python train.py --input="log_mel" --win_length=512 --num_classes=2 --drop_path=0.05 --stem="single" --widths=[96, 144, 208, 320] --loss="cross_entropy" --lr=0.0025 --shampoo_beta=0.99 --precondition_frequency=16 --gradient_centralization=true --batch_size=64 --epochs=21.7 --weight_decay=0.2 --adamw_weight_decay_other_params=0.01
Rows from block 5 of a small sound classifier, named by matrix and row number. Rows with one number belong to one channel. Each number is 500 + 25 x the weight over its row's rms, rounded and kept within 0 to 999. All counts start at 0. Numbers have three digits each.
After each channel's rows are labels from the 100 clips, of 14976, where the channel reaches its highest value: "responds to" is what is common among them; "loudest" is the band of the loudest frequency at the time of the peak. Only what is clearly more common there than usual is listed. The data: read English sentences (LibriTTS-R).
# convs0: first width-9 conv, stride 2 (model.blocks.5.convs.0.weight, 208x144x9, each kernel summed), inputs 0-143
# convs1: second width-9 conv (model.blocks.5.convs.1.weight, 208x208x9, transposed, each kernel summed), outputs 0-103

convs0.117:473495479533485534522502466461500488501519484518492512488497501530504500498530498532474462520510506542505518535467534522457472486464546508524527497525522552501534472490515433454468510490468491462536503503482514493514507493520457529491501537521523500486464519444536481524513551494507473527491551503460507519492501470508541484474470532529461508502483490502544520521521510536500531492529479518520496493454486533496477537486503490508476
convs1.117:558497464509490484488490502520468537506535490537484519527459493513497458529459511475483495471556529476508475506492478514503498486508465513515526517507485469532501521465532499530515548470513494481497487477470493475504491517502559505511490458474491509470461505529561503536538524476487504515491491553492481526540497
responds to: voice: female
loudest: 250 to 500 Hz

convs0.144:487556478547441490525467481484535472447530481489485513517517555523500482503515538489488477476494548502532467491497461500529530490451539517530455464535527497525507495516484519508527490495554485529498482507498529495517484531465511483494490501534493504493537480487502490476489500513481513482483483526568494485496530523517497506475472490485477546451485513495464478487528490530470550525534523518480488519501486529476486500520510524470501
convs1.144:493489498503475438478489570506521468501503522513440486463508536469490466509490483482460500501488490497515452463472516527480428484489519511493516504481494513506517527489481525525551562489499514540502491455554517524456511527499487516539504482504568523526523511501514478486516473494487514490528530518551500499490535
responds to: voice: male
loudest: 4000 to 8000 Hz

convs0.78:529524457472490489496516491485508470476508510484555469513530502542524457489488485465537490514500472494468536481484543494515510468516496477539495478494486489464504485486489514471503494497502431458489510519503443491533465488498521474478517543490554503531534522481453517526532488481467532505494477538493530504496529494502512488514537505514472466544511511526501499527539475495501517451527522501548497456520482484458517507536472529501512
convs1.78:482483513490479515521469510460493502511507490464515502474437483499471538480476508512492466456435522522512543492488493489488549520507502538524559521486532502511500487505489488554531505464532481512508505509485486493542507457519506474487466497566527497493534551466489496512470478508483508490503509494488498496495459
responds to: voice: male
loudest: 4000 to 8000 Hz

convs0.96:516474528474523555467470501509451448535540499533531496476512480441462537473550512470508501512528503509477550505549495480520511498510462547523515496482462508528477507496497477499475494490484476475536560496450512490494492508477517459538509444474502477474494462490497516481480523499511493493532520500515484502494522498494491504491488506523502482506500518501510494529450499493525515519465461491504482518559506457515475484554520492493485
convs1.96:510503492519527504461498533490550484482466471505507528503469509483499500501479502529549497503500506535523480508527485530512494511524487483481488470474499492499483476521530449469514513504506495480483505514535473535522542476477433558508484543555515498512449519536490529505478513509489515517473502549498471479525479
responds to: voice: female
loudest: 4000 to 8000 Hz

convs0.20:527498456485475481531518517492506481490523492514497561476497460525510471495478498505500546494536505500474499529486477481488538514523503467543490504500510503471498563509530468544519514495523462510503457531496553506466525482498527489552482503511518481499492506524500465500536515544508462547462477480503517494488445482469490546514488542448543506499497523504535493501544505478470474548493488506532493499485522458496501509515480495462517
convs1.20:522495489488515487501508523488529467527510505534502479542467524521511493528516479480500494539510523475500505462452508539463516530516581484544498536502470518491524488504445536544513518507499493505463528495465516532524528486485501528507484484498520486504520511518474515489501492487474514483493531435497468518492526
responds to: voice: female
loudest: 250 to 500 Hz

convs0.101:516532488470474512519504523485529527497504478524505475463484502527498495498515462478478481569528473487478510489502471486501509509493502465498495481515456499510549518480509503495529503585490470501497500481497532482458509506505469511525486485465537500480500468482482526517556528489473483506506503502556495519464496469480459547525523505470475530491503490511481535510504501535494473486530529505476531459500482525553477494552507516495575
convs1.101:505484541498512526518475513502520465520486491487474517518510508456483524526522480466459486493524554505518521519461512453503469502435488490481482504501536504512503504498478515497551496510511478497522464468492501463510491487481456520457546465482526486527492531521472498499452517506491496492459511466502502482485534
responds to: voice: female
loudest: 4000 to 8000 Hz

convs0.65:526508439489474483489518470496475482498552534507453547456498504515481505515503514502498474536525489506465546506505474477483530489485496458499503513449492467547515547506475488527501498499500540488503540479504499467472515533513554515532482442487454523497465491505472496510498517494487542532509522542467505527467513529536473474517529501498482522491538491506488529452500492514479499491460534502512523463542498499499498487550505520511507
convs1.65:515497513465471478514518520545508482479469479493481503466482499498492548538498515489524508485478524504521474514517513472516525476511480532520459520532521461509467514501503513507570502492486512511456535507502498531503457461471526477526504506516519507471490467463491514485494514521502505486518525481499481542586527
responds to: voice: female
loudest: 4000 to 8000 Hz

convs0.24:519478522489460529466518516505496474508505482516530453445497501473502527500550472487518505539536515444501509492508528462486507489488513467513460522465509554455485554503502512462467511487540512467485502491494536516470488517466520463511501518519489531496472500483510483498499513499494488512514536497516504529465472508496481495525472494493478529503554516496433496468472521461532517478510522483494522459512559477546506477521506487543521
convs1.24:486518485506495519476492495517551511507489492472528467504502475455461504499508476474549493451511521529508474494485472493530536468508529457476521510493501500507511479503526485487526465522485481443494460509539502488526491504558467506516493501484523458459452528502527517502524489495477497485505455507488448486493458
responds to: voice: female
loudest: 4000 to 8000 Hz

convs0.164:512473517497492496563490480511450536514489468505473490507535514502475478440456530494523519497521536451516495527552493519481510506515521488517499509477509473537511451446527497526498515519450480531528484508489489489540499472532478523490500533576514531513514536531494535474518507532491500526495479468498527456491440512508473527490483509495500488507511491514533484479478490489504458523492488500506492467479532500547502487510510490453476
convs1.164:504509490491493511495532485491439475475524505520458487499484483466451527472538506497516490507494516508504489540536526545515496541474525425477503480503476482503514508456476508494501529490523469518478525489518497513515441532475504500507490506498501487464486528500543530489424498507451490496491548495472488508480532
responds to: voice: female
loudest: 250 to 500 Hz

convs0.142:491499506469483521519497478510493465495538530495520496504531508508450563499494494486531482512511470497508553517545547499457512504483511494494491488522511507432503535484490482459500477487477522528518517491488498477553488500454495488474483508533523522558466457476487494486512500540520506525492517492523467520481528464492528499542478510479428480525515525530520495489498511501505529482465521494493455504525491475514491508543535440494532
convs1.142:458518503490499506525519514485539559497517488509478522507510497493531523495489479501504522477518517525474466556552460532506561481559503489490506523473463472496503488518474511502505510517526494559518532491539505516519521536505499486494483490502510519443507468530501433511526477517505504492500562568484500484538451
responds to: voice: female
loudest: 250 to 500 Hz

convs0.201:478466571545519514506539491497487504489449520496508516540469461534539515531473494530485502502486494495488488497482484501461543465472503509473497470521532470464504486502516451531482536515543487501503505522489520506492481483512452479507479517506514485506476517538509494505486486495477520494509496504500468509510466486471548544505459526497494521441540478494542515528487476490509439475517474505507556518524504517511473543451495525481469
convs1.201:492495484502538462543516544485445565501503522523491490500512524523527437500525516498468530501479467480469546489541501513428462528496524481480488514507533462493481518499489510500495512514499497472498483474542489538519487517592496529496549459516526461517492510493502514477490526531497469489507540512505527531499516
responds to: voice: male
loudest: 4000 to 8000 Hz

convs0.98:487444497538520473524525488494523538466494494520527488482503532553485522519451505514481515488501520457459511570580507469450536503462503502508491471529510492495501506496512525532500490471491456498520451474529497499535495555546482508509479476536523502516490517505507507504501549483523505522520481499480483512500490500517480491513469491528465460512479531481533481486491498492509451501527524467518546526500479483482488529481507496489532
convs1.98:510508472529519510490538527466514481508495477489505486490483489487484506499516458521463473483512539514521476532518544518510472526449525533515515538509456500514488495506512549480516497475521495529506544511536500494483535527484475481511519457476527504469564486500470473501509511496457509526498598524521455515511495
responds to: voice: female
loudest: 250 to 500 Hz

convs0.99:488493492498521476512478491498448500524510495568497515474529506498500508462504522527523526513509552526508522510482496496513535474487517538496472478493500511478508548493485458504459499491532452527551486526486504476524508457512537518509497499463486530481461476489496520461469540473497503496519490494485486544494525530519493494444504510450502510465480533509476432512504519528480542475552467523521502507546530516508513462513516512486536
convs1.99:556518538475504482516484514479489509523512490534526492463536516485484566526452492520481511526495490487514516533560470446551533488493481513506520534495514495514461514516490510512460524508522459514513527500467493489500492529463505507484514538504547513521474520491464506501507501542481465481509457495472506537506414
responds to: voice: female
loudest: 4000 to 8000 Hz