{"hop_length": 160, "num_classes": 2, "norm": "batchnorm", "kernel_size": 9, "stem": "single", "learning_rate": 0.0025, "shampoo_beta": 0.99, "one_sided": false, "ema_decay": 0.999}
Rows from block 6 of a small sound classifier, named by matrix and row number. Rows with one number belong to one channel. Each number is 128 + 32 x the weight over its row's rms, rounded and kept within 0 to 255. All counts start at 0. Numbers have three digits each.
After each channel's rows are labels from the 100 clips, of 14976, where the channel reaches its highest value: "strongest on" is what is common among them. Only what is clearly more common there than usual is listed. The data: read English sentences (LibriTTS-R). In brackets: how many of the 100.
# convs0: first width-9 conv (model.blocks.6.convs.0.weight, 208x208x9, each kernel summed), inputs 140-174
# convs1: second width-9 conv (model.blocks.6.convs.1.weight, 208x208x9, transposed, each kernel summed), outputs 140-174

convs0.138:159140138141127151136204125183140163110132090085170118096133157166162116133105125148086070186159111105106
convs1.138:168127146124151110147145123175181096133082158145110191183110125110094156168141189106114124141100106153147
strongest on: voice: female (97)

convs0.81:128111155113137072095136105141116123128132201138170143132120059130145121162140118123136155098143050116179
convs1.81:138122157119077106240120127161140133102086111171168154066124082095178134098096163195108125148089144146145
strongest on: voice: female (100); the word "said" (27)

convs0.98:089120123134187108122130115206127107153178138141117110155168137132156151111152126106195118094147119109131
convs1.98:083117152142151151145121156107156118161169075138145121113152152153145197114164138067086097144169158144133
strongest on: voice: male (100)

convs0.164:158134177128129120210198129098084159129078108176137146184073170156160130120096150127099130089112109168119
convs1.164:116096161102156115135122115135127159115125130137084153148115145203097189218123192097094127151151114117097
strongest on: voice: female (100)

convs0.82:121146155140111142098084179063126131139090107144137052114106077137111100151171134092092071145136122157183
convs1.82:110118106130163120145102096044161127124153107116133159151194124104108162140103142124143087058086139119169
strongest on: voice: male (100)

convs0.97:121164061117141178130127135157169152100133109114138117132103164176165034128112129160135101105088187183132
convs1.97:125170127102075102170160153147114179149155140138119119122130028152073105097125160139161112115128174138159
strongest on: voice: female (93)

convs0.167:124101155132131148114149158164134187149110130123135054097144124172100123145172135182133111172099102176066
convs1.167:144116145073179121119095149093142116133163078124159080101114125078154110154109109082192122155115157146134
strongest on: voice: male (100)

convs0.77:118124148103110133053147114133129160130127125124070138104114071144169146094115128119118140112173128139177
convs1.77:097140169159076122151135181103133121101156111153190152105111147119148132195143106154118124155106219165152
strongest on: voice: female (100); the word "said" (26)

convs0.67:112095100186118122124111178186146139164099104086119123090132096163153130103167173121149197196077129114138
convs1.67:104109116190123163117106141175128131136122120180139152199116100112125176159065154175114138155111114133135
strongest on: voice: male (100)

convs0.75:178214131131138103073120111135181104086128192120148125131129113104091093102142168138130154131143136141120
convs1.75:112123116090144133172137120093157139090126156103173095148107140134170093169106096170206128064128067143147
strongest on: voice: female (97)

convs0.44:105129111119170091166114151160128147194143141116113094113132165159106157113130148106105077145101135128092
convs1.44:166141153122110086111103144151165175209167091126097188120093208148137096107075179209119187145109102144121
strongest on: voice: female (100)

convs0.114:132170133153141118079074086099135096096133120140149132096150117164105138098141148158143107144146160118183
convs1.114:157145120167133203083146138114105163067113130074186122179145163145174179166183120135169163148163119135137
strongest on: voice: male (95)

convs0.6:176121102118138150157124086111142093125100165170114175086117138094091158114159142134062116135128143151133
convs1.6:169148121122072070097101154112124132061157142084099130154151105129152102148125099114087079061124073183086
strongest on: voice: male (89)

convs0.39:143170138137142132149117110068090167087132110119119088125175121145136139138122175144142152068137107150177
convs1.39:110176160093171142114135073065031133072110107126114133119161100096121162100160131175197119153093195090141
strongest on: voice: female (100)

convs0.95:135115076135117114141131119137143149121168163114112123093119114097088153134117125105112150169060119230122
convs1.95:173088117156126118071144182101099117196123157185106085155144137172166128077146074146071058116171142121121
strongest on: voice: male (100)

convs0.3:131177121161138129145143207101078134137073086158113141116131120131125133116150069158119131090120140148071
convs1.3:098160125172125075123132141167100170241144134126132127087082078131118136057086207077120142141103146157083
strongest on: voice: female (90)

convs0.107:133153124147062083185133115152095192175134189120174147138124102125165121131105134134093124097129128091063
convs1.107:157096076128153116053140142140150134142175117138124183137134188097109125147111136160118092156098168170144
strongest on: voice: female (100)

convs0.177:152113152033124095179116085144118124142152086119097144125096107116108156104128094094139114118111135138182
convs1.177:109177096147100144117121032129127121136100102145138051143151136076171112167112106089143112093126142161168
strongest on: voice: male (99)

convs0.17:156155114131133114114115102200125131144134150117136136126105135151151138129129097082096073116069082154118
convs1.17:122154093126098099151154129164108154131166063079105129139107172132098145084112153120131128115151087127151
strongest on: voice: female (100)

convs0.156:209131166149134088145140133242110130136086168146106140108126150133172212129079133140082149134114143030113
convs1.156:108139139139121079108112121133108145130150154116129160108167112151102123139176151171145142187065092244157
strongest on: voice: male (99)

convs0.36:135147123110075159139118114184162075097098168152141150127186130119157128138118113153055193136164129051186
convs1.36:135180116126155140122139116104144118058125146121141129106103180134130145122162137160126075152144085149153
strongest on: voice: male (99)

convs0.92:133243139176143074143131118187144152133123082203144213087145050112120099088145129143172156143140141130133
convs1.92:088181147165114169147130202173125146101149113078159082105117124123090085199120158066117096128141127173146
strongest on: voice: male (75)

convs0.62:217098145098066131162123153132181156175124135100143080057143145113139166128144125121181163091112131179103
convs1.62:140082066152125087137084143162173104104129145100092153204087074120109125139148108150158144158131141131081
strongest on: voice: female (100)

convs0.116:153120169099146145115097192141086162139112117106168126115091150131111180162169057132161131129131160148145
convs1.116:134145142116144158091125149151120140149120157136158050076128142058120170133115145165107137143193117146087
strongest on: voice: female (88)

convs0.21:137121126138138132141066035099153088127099137142134107139127145117107151096111150074048215110117143093169
convs1.21:095134154102167136065128116093132125108102139172138157177143187136101133168130125152101113158147105167126
strongest on: voice: male (91)

convs0.197:161127126116135124127174157170168144188123146142149175105120125105161097125157122113187101126131204150133
convs1.197:120104141114143143156072089161177091111150082153114139188158082134140062164076097093130137131180086170100
strongest on: voice: female (100)

convs0.61:115079153133143108146153123132111107123123105125122086138136126163082126143151140210149135144129138093091
convs1.61:145103150134104140159096135130109121171116148139134105140111147109110154137062130144150072082136145190123
strongest on: voice: male (99)

convs0.74:102137143117142073203109103111125081136103103182103112185155174129115080156108127094119105141140077101133
convs1.74:133106148149154107030177132090160129098106175145143140085157128158144108175142103130132143109081144069146
strongest on: voice: female (100)

convs0.34:145167106148177102019130090067159100123120118103058071103163131140152198119123159137147110145121134124066
convs1.34:140123083138161131219125150133144127160163141138072197171100116159115143093133153094161192209128177117069
strongest on: voice: female (100)

convs0.15:120138108115088108098073119110127096112103174165095167124191137094169120114151085115190172154086124102172
convs1.15:175179103078098117151088066095129136120181112135089167115024097134141132162174162137143095139138090130130
strongest on: voice: male (99)

convs0.199:121139124113143091115092101140099122164096154167132124168158107177114082135094129124092062081178168128118
convs1.199:064140176107120175153064114144132104157106193126093175103158141142119154089103080170076195086087148120174
strongest on: voice: male (93)

convs0.50:172164131105190117161151152107090143144159115165134117087140118165182098157086167149143128143150106176083
convs1.50:066149135145115153099112173078161095139136122132108109089133134119119122163170116095166084178099062119080
strongest on: voice: male (98)

convs0.171:096154138124165165101095140101154116109120109138100171101100181179113145113099099141075158080143095194116
convs1.171:156167120114107131206132102125112112137127167123113099181197218157127164112153134150108149174137216056162
strongest on: voice: female (100)

convs0.101:120114145177109112135142171174094153092166111108159132068100114181137196123140070162146139113092112173115
convs1.101:127102132121124149123081152135126119151150183152102118157128132157146131151081151127078091043152132079142
strongest on: voice: male (90)

convs0.8:166146119111083074075189123127199105094085077099151081099122145095144146161144094122154183155228146183122
convs1.8:158148143137105138133177083199154169147123122097085103089133104080148155136165155075093169131120139096071
strongest on: voice: female (100)

convs0.161:113121148099116118104068036182116132116067126142138127143109075107134099170182161145078099128172133109125
convs1.161:167070078121104186130106065119159131069125151161138128138130176115130141117072111063109072156083122136159
strongest on: voice: male (98)

convs0.28:163134081152150117126138110142099113145133163189114194100071132075150074104181122193105102115092180067112
convs1.28:037015137087153118145134146077162123106159131132141144163133157058163142097165132119104071113116166123135
strongest on: voice: male (99)

convs0.29:139125126094181066170089153103135057137122075110118160131156163115126080111127087112137111147157104132117
convs1.29:125111143104120130053127082122209122078135141148158144117123171168142108158159102130132118136111163082130
strongest on: voice: female (100)

convs0.137:127129146119128136119172152087141087121145106122159164052088116061154150123119082141117158129203120057164
convs1.137:073082177142086153101132190124152106153102122093169055128116113099171133099151096134153133136110118200175
strongest on: voice: male (98)

convs0.96:148108127126157079153104099094145078129168115121078174168153214117091093151121078087097143136128111128136
convs1.96:087142130139164110029116100092191132113124161124133143119114166107156151126145130091152116133128138111165
strongest on: voice: female (100)

convs0.27:140125145113082132139103173112200125132117074127182089124141167112177117140102116175139172132129161087117
convs1.27:155093125126120138179131172118146096087096150145073137119089192161085094130142140141110170158142130125069
strongest on: voice: male (88)

convs0.158:139121090061035062069137077105138174084105148187140148139148078129136145141129137112081152116181127157131
convs1.158:101118179172054156098117140116094147185046147116125156148105138098117077204113100157082132159077187102141
strongest on: voice: female (100)

convs0.129:150102137145146116121156060117081144123124087144069082105205103172163112182169173151121080166127127124132
convs1.129:085096070099105137141056080138079079115232093207154185098120149197201142098114157125170108167134089107159
strongest on: voice: male (99)

convs0.179:120168142135138152085126138178177109147192023113072132125113149124121133118134137166112071163109147084088
convs1.179:135119123124149178241157160160125131183143114138069145121134195137142174117087066137128143116170146150104
strongest on: voice: female (100)

convs0.113:075109138150121111144111081143082173156152150128174123090121137110132124168112121057156175062156147093133
convs1.113:071103138175127170065158112165098107200139139150144168142112112109097138090125157157128110119117120110156
strongest on: voice: male (91)

convs0.185:172155088128095098118130093094133121147151118128113094136114155129116109152069096221077148075166134122046
convs1.185:097145095088136094133117104092149148192152108152147141118062178100138127151191171105062158151129128100032
strongest on: voice: male (100)

convs0.35:116143116155078129139132144134152116122142120106131150168153113036110222120183047091126173177071128143199
convs1.35:124143143061107141131101106104180132138055144146123100091171093137117145067139105098111177105147157126096
strongest on: voice: male (100)

convs0.109:145161175148114137100124097169153179112153166166153141060164149092122140138147090139144131129103098128105
convs1.109:085128131110175153161137138183130167130158119148157180167156137115100159110172110068122178091151057131105
strongest on: voice: male (99)

convs0.41:095162109125115158068110134100128118102105150118194144036197091107122159114137131139137042135116100109074
convs1.41:155157128114177136142109089075126090110093148136163095120150143189115131069081122137146156028124201098131
strongest on: voice: male (96)

convs0.165:189117161176079134112116121158073101137118156118125159112188164135103152089155059108133104145123115122088
convs1.165:177198163180127173135044120134145164127097161120062153161102113133096059198144115117135136124124157148077
strongest on: voice: female (100)

convs0.25:112141134175097140142180088161102146157133199161103120145178147137118137106123131175069139140155141119170
convs1.25:170188145106130160082130116147152136153101173145049152090143157186101097054170146124098115100122113124173
strongest on: voice: male (84)