A small sound classifier, trained from scratch: trained on read English sentences (LibriTTS-R), 15625 training examples.
Rows from block 4 of a small sound classifier, named by matrix and row number. Rows with one number belong to one channel. Each number is 500 + 25 x the weight over its row's rms, rounded and kept within 0 to 999. All counts start at 0. Numbers have three digits each.
After each channel's rows are labels from the 100 clips, of 14976, where the channel reaches its highest value: "responds to" is what is common among them. Only what is clearly more common there than usual is listed. The data: read English sentences (LibriTTS-R).
# convs0: first width-9 conv (model.blocks.4.convs.0.weight, 144x144x9, each kernel summed), inputs 48-95
# convs1: second width-9 conv (model.blocks.4.convs.1.weight, 144x144x9, transposed, each kernel summed), outputs 48-95

convs0.78:476470449510544488504495502518466502523509524441500525515503541484490507479497503483527509530512471493462518494487539510516568497470495505495512
convs1.78:553499493497525536516525509499490522523527565459500525503541454511511491529471481532541507503522537491491496504475516485510517504467479451454534
responds to: voice: male

convs0.117:492482502472464516533528500517483501478506482524497481465493460464467488484510510479495495554519494508502535493514484506442495499511532513454548
convs1.117:483511486495493500482494476521473475507454448540468521550504467496545498484507512446477522489533529497517563492519440481491487460503544480482508
responds to: voice: male

convs0.9:491505466529490488530489474495518495500507488482473502478455462533493524528461498519510564498481535492537507465502492487502501520491515516484530
convs1.9:510507525489531501562507495497506468482489498526467473502483550489512547474533526512522494481511505483487458537460522470472482493470531530520483
responds to: voice: male

convs0.102:535520502527473478477486492535453505452492537485519494503468506499513480504495505510515508477515528489497537520532489487549527491492480545480545
convs1.102:472496461500538504516497477504513469469504507515502523543503503480523516440517512483533515487468501506499528522479447514476550554533488506494503
responds to: voice: male

convs0.134:516476488533481497482502517472444499528516525551520483507477494540467537492488528507541466473541500512511495521473494483487517545441523500492508
convs1.134:495549471526515481511513535497443513505499509474493528509502495496478501502540518535468512490498511494516480511521497493472468525499530497512530
responds to: voice: male

convs0.94:531506465508538516531482517486525548493556502456479468486520501499495494481475503489472476524515501506509456512484506502533493496519525480524452
convs1.94:534500492541490501519441506491509504506512508505478498476515548498482492489485484495489488466534488535513483490488471490461517486493536499497500
responds to: voice: male

convs0.41:485490491523506498544493501496488485554525507509502523518480526465513490484505504508508524540534469510513470513515484547511529512416485572494446
convs1.41:467435555492512484527514533531493504526535542516541505493531490496509495475497495468540505469490499498526521460459542518493487502476509485498518
responds to: voice: male

convs0.4:468548558485489513485467487458497535511527455503539534516525503543505496480473475492487503516535460508496468530474505456485495512524525485496481
convs1.4:492483519527523509507505534488483514515513489512495488518501487484455488509535463518552477517521477523461426530488460502505461514543522533472518
responds to: voice: male

convs0.100:505525532501490503484488494477484527476505542523524512444512523468515499490491518469489550451511536515510493472497484535494490543501481552497441
convs1.100:450461522506484452512490465526502495480549462506493487477508443468544489470502526515532486517505508487517473525463454463446494483523531489510484
responds to: voice: male

convs0.64:493518528534571525452492472525548554480521503451500486484597550496537496492489510511482518510490489505508529483493506479513532494495488510511518
convs1.64:493523505495483507532534506502488513494515486482524505489460502531555477509548490518541492466510531517520489488507495484484496472489507486501486
responds to: voice: male

convs0.15:521495507520443526489530456470516508527523532520440492512514479503495535488449538494508491497532524501487531526500504502472514517511543499509492
convs1.15:508501488533499525502482483530538492501493538528404458501493495514543542492519453544490455487487525469524468486494503537506432503503506490478453
responds to: voice: male

convs0.66:540478529513453524494436515488447522495545525469467496526516469506533501536537491515507509507500504478495517533481527497500526530510505522513501
convs1.66:495480519447474500492470515527525514475519522512486474470532509470533489537478456478467484500511473517504464481509533550518513521482506515498506
responds to: voice: male

convs0.72:492490533487502486479521475474502489510503465525503511506553505497490471496484517506448477491536499496459471483478500457517464511497464475537496
convs1.72:516509455465457504473480507528518529477505496495497529508476512476452492489527500449503532473482545496511540513477494492506472500456528485485529
responds to: voice: male

convs0.135:530486505535520498490524514472503507509519501516469476538463527529489503486513464485468488486506523476495529503513530483496550493498480464502463
convs1.135:534463506497537500509493478517481538461526544494512490494495456481492550501496509506488444502501448490466521476515498534532525549507516482436504
responds to: voice: male

convs0.62:465515496503498511510509467443478484483488534510472507533502535534495512495493522476487538494528518520463494456479507566501496529493505525506459
convs1.62:495489485509491478485449528530499518477491530484482496469465496473508537481513476529495429460482480480491498489530480537507470463536512509455464
responds to: voice: male

convs0.18:463525509505501490472526486512464495500489458503526474524512526492481550531476478464528527514515473520526480487506468538500542447520514534492519
convs1.18:463518464546474514537529502509515531472473497515510515494476497487511495467488512567547500497519513481509506506460479518474514511522489493475490
responds to: voice: male

convs0.138:515488495520523536441494468503502529481515545469457491482522509555508480496489525517493503475540456539503490503505459490495560474492512505525539
convs1.138:502469517507507510524486443499529506467542505535483519463487535489485497521519538447455460491484468510471485520509491522501481510474507472481537
responds to: voice: male

convs0.33:527471510521497485510503461522468503491472492496477546490524478474489544469490494520497497496524507492514573487478486522484508507531496524500500
convs1.33:512495499529495529511500456473552499503507516491527538475511474509468498546487498494493517477506483512578477474497490524449472475504505521552494
responds to: voice: male

convs0.80:515515469525524524539555522518498472525503567507485476523482494497476476470527528469514511457511482483487515527511489500508524519489505519471505
convs1.80:524462451484535519528514488553492486543454513535502553484498483444520511510530508508532532503525503553519554522503496460462511473543501530495520
responds to: voice: male

convs0.82:490520478515465488501532507481495495493545513530523469486503497514474489487525505533493507487565501536466482485496512463533511463498498465498494
convs1.82:514488518517491503527518530495485488507533475512476430536514555498465551519485528466501488485493531510515461506477505479495502502482524528461481
responds to: voice: male

convs0.1:506491501518523514540516499506469503521472509537536472486516513538514518516541502523474519487484455505496504492493515461525477471479473469483494
convs1.1:496543496489479502466508495483508547517511483508492468510505573475505517452525509443493529501538479439495521542481530504471495518501494549483482
responds to: voice: male

convs0.86:472459550542511477497475493509550496512488526479473472530486514492500531472521522502481496481499525466493560508500510519493574503489494547520449
convs1.86:514509509488463515505503488497537499496499539460498505485505517511540524530458467477486502515489514458513500492519482448526529480483447434526462
responds to: voice: male

convs0.0:537505498504507473528513504446470463468489502529477481508500518509496495547501487464452536490491513511501482524477486507504503453565524510515503
convs1.0:497559526485540494462544493483431504504517492529478480519484513524504454443453505530455534477487484523469462469512497524527496556487529477551513
responds to: voice: female

convs0.58:487522521522502484527470509564450503518484509525505485519474461500492512466501502502459534518530542499546501482459501459486531509481535551493512
convs1.58:448463543505516519511468529525546485488485553504502467536512512510482495473528532530468532498525481516493483499466520471550508479517530522502528
responds to: voice: male

convs0.38:510519527464504480492523541481487511493503493517519488493468489524500475522471508486535498487482514507489489491532558478499469510507450441480506
convs1.38:502474516532515497526493455483537518491419486490471478507490556491442501516483514511538506509529520506516498499463519508515486537503484474514491
responds to: voice: male

convs0.124:507511466483509476477467530485510498500503478481544485549490514511490538513524493464515523504489549495494527471470477516486534501511506526468533
convs1.124:491510514499465514488491547499530475536528493512481470502507448518509497499507474540428540510512484503529511503510537511496493535486479459493546
responds to: voice: female

convs0.123:486478518533494492520508471486541495500527479513536554520464495473523493491488523476498507532489483503502544505496507452515539483482509484464523
convs1.123:483531505517498470490535518471508517509494533503517442454520445471509487476539488468497472496533499509553507509470472509480519487473528509492523
responds to: voice: male

convs0.79:558475529489524470511499516465540517472505501544497524509474538507493535503510533504499486494521529520462490505464554480504501525454449477496484
convs1.79:505538508519523460496512502507537523541518494542480475510519476470475484501460491440473492501513508432522523508490503518515462513475516509495481
responds to: voice: male

convs0.89:494499530492497475477467441464466439486489498510480435508528503540516502496497522497440538498492521497504509482501499490513489499492501522425502
convs1.89:489475459522497457495522515511483498475531490480480517523477544529510502477509496497504486472465454517520498493540530512548492520504465467490501
responds to: voice: male

convs0.108:564513509469512530486548464492523482529523505547504558506501512507507509509514497470498507475526481509512486481511499442508452519491496495528538
convs1.108:498511493491507494467502480498533476500526452489494446548476513499527506554501511509465507521488565485514513478556483482502503506497507533560454
responds to: voice: female

convs0.67:527509501506533464505490444493469466535544511516505525490529510521496520507461497511533510501488508496512530518471505489464486511500523494487499
convs1.67:509509491536516484514489496522505487484472582484448486482549529527499482479460509478510519462518490504489435491514513487500476488453489487525479
responds to: voice: male

convs0.30:515478458513510495496491494497494466463516467525485464481490461504494468525515494478493432471505469542547507483495553500516462539486464458462502
convs1.30:508454481516492491448518512499486495478473491526471519534542477471472525460473483499513473542496546550498502518462530495501505510505500508494494
responds to: voice: male

convs0.74:516511550489485460488502475498470476509472506490509496490515519521509479506497529534492553445483530493493489557508499513508487537492470469488509
convs1.74:516482501535510502494479520555466501498556478567484546555457484492481553490517494495488534473515523546483499453513527563496476482488505491522534
responds to: voice: male

convs0.139:533535531504503507485496536483532504516522511468485503508475487521522497516503545449538516470496476499514504481494514544455528467503480516478500
convs1.139:491480492511504476486475489478528538476577507505507476497472537491535526510515532491487515469506492489447492512510490530526501513494526506419517
responds to: voice: male

convs0.70:532502489518497487545507491525530519516483512478518530455505485471435479533499535480463494496521507449511510485487492476476540480506520524511442
convs1.70:501513537488506460489521560483506488504508491454553525498464504521496474454450507532500542517484498493491554491511558486514503503535503503518519
responds to: voice: female

convs0.45:504497516464516509514474537506522508517565484474527537512529496471507527512504510489461484532527528478533565473497519486456496451492499450513519
convs1.45:496533485527491489525487501507486517508456530485526519516503468493458501521504539518471530509505480466466498487497493603508478522509527458475516
responds to: voice: male

convs0.133:493551505498505534533492496503520462508477494520520527506495459490525483492476518467488546444460501538504533511519500526456510496457540522498485
convs1.133:467458495509503535508441489510521464503589503487489455522493468541532522498522468511467480494530499479508485528473479443492520493484541484456480
responds to: voice: male

convs0.28:501532495513507460510501503508501448502451491489493514480534522543463509509482491563478497518480509498521510497478460475487474503517477548481442
convs1.28:490540493476469509507484531513532490507466496498506528505490493464523499486502542454460534504513506492528493514502471497491462529543466454492504
responds to: voice: male

convs0.121:493494505530479527506571471476505511445540491511475523524502450496507535520556504542450467501486482472506535465481490488526451499511488497535502
convs1.121:560516515478478537498460498493512525514519551505505494484491491470498533489488460524482457510513520487486476474459486504531488513516494487517484
responds to: voice: female

convs0.63:508483526538506490571507519538478466472509510492463495546497535524477531507495507535502499462547502507514539528512532500515514510524495520535503
convs1.63:469447521512499547472508471467507513494490536496503533493469506493515495494457523486559510514490493489519489514488525481491525492519481473518497
responds to: voice: male

convs0.103:555482496500474520490497435501484512501488435507553543485517494512489488496447527537502515488540515467498469525473459507537487520486550545571475
convs1.103:496534451537482509523475479483465500483434503511493517452484510480487511477521515457485489499479510542473558502496469490466505503478547481508490
responds to: voice: male

convs0.52:477495525502496459506510462489525458478448495509509518537492499454548468510509489502497522470492513510505517484452532505500531513525499500475490
convs1.52:508524533490469486499495530526516449464481483450500536483483518535538497498568497510514522485503514467486507506513522521504531509523517482487498
responds to: voice: male

convs0.61:498529488504499507493512523550497504501501484506541514526516499520521504487484482504515509455541515477520510554532488463495472517512479477498483
convs1.61:500476460523524513479508531503463523513457504500477477517501549493506498496459479483492495494460498509526492503548426525503467494506458518498483
responds to: voice: male

convs0.59:496499500481516494482499494504457484514525473529489477532485502478483469477519503480488485520526508489536437449489474485531462506508418541525473
convs1.59:465503504502482488498470505475543498486524495537499515522484494484541517474475539482525499503490492519525485554480495484477480511497531477461557
responds to: voice: male

convs0.36:519515513479516508494506485475523496475536480520487510491509511479471455515501479487500491457525546469510500435488537530481489519498450488468469
convs1.36:532524512505496513472503520522543505448432493485506534522508484489463531496498485491525500529506509496508541507499487493497491423489520487530528
responds to: voice: male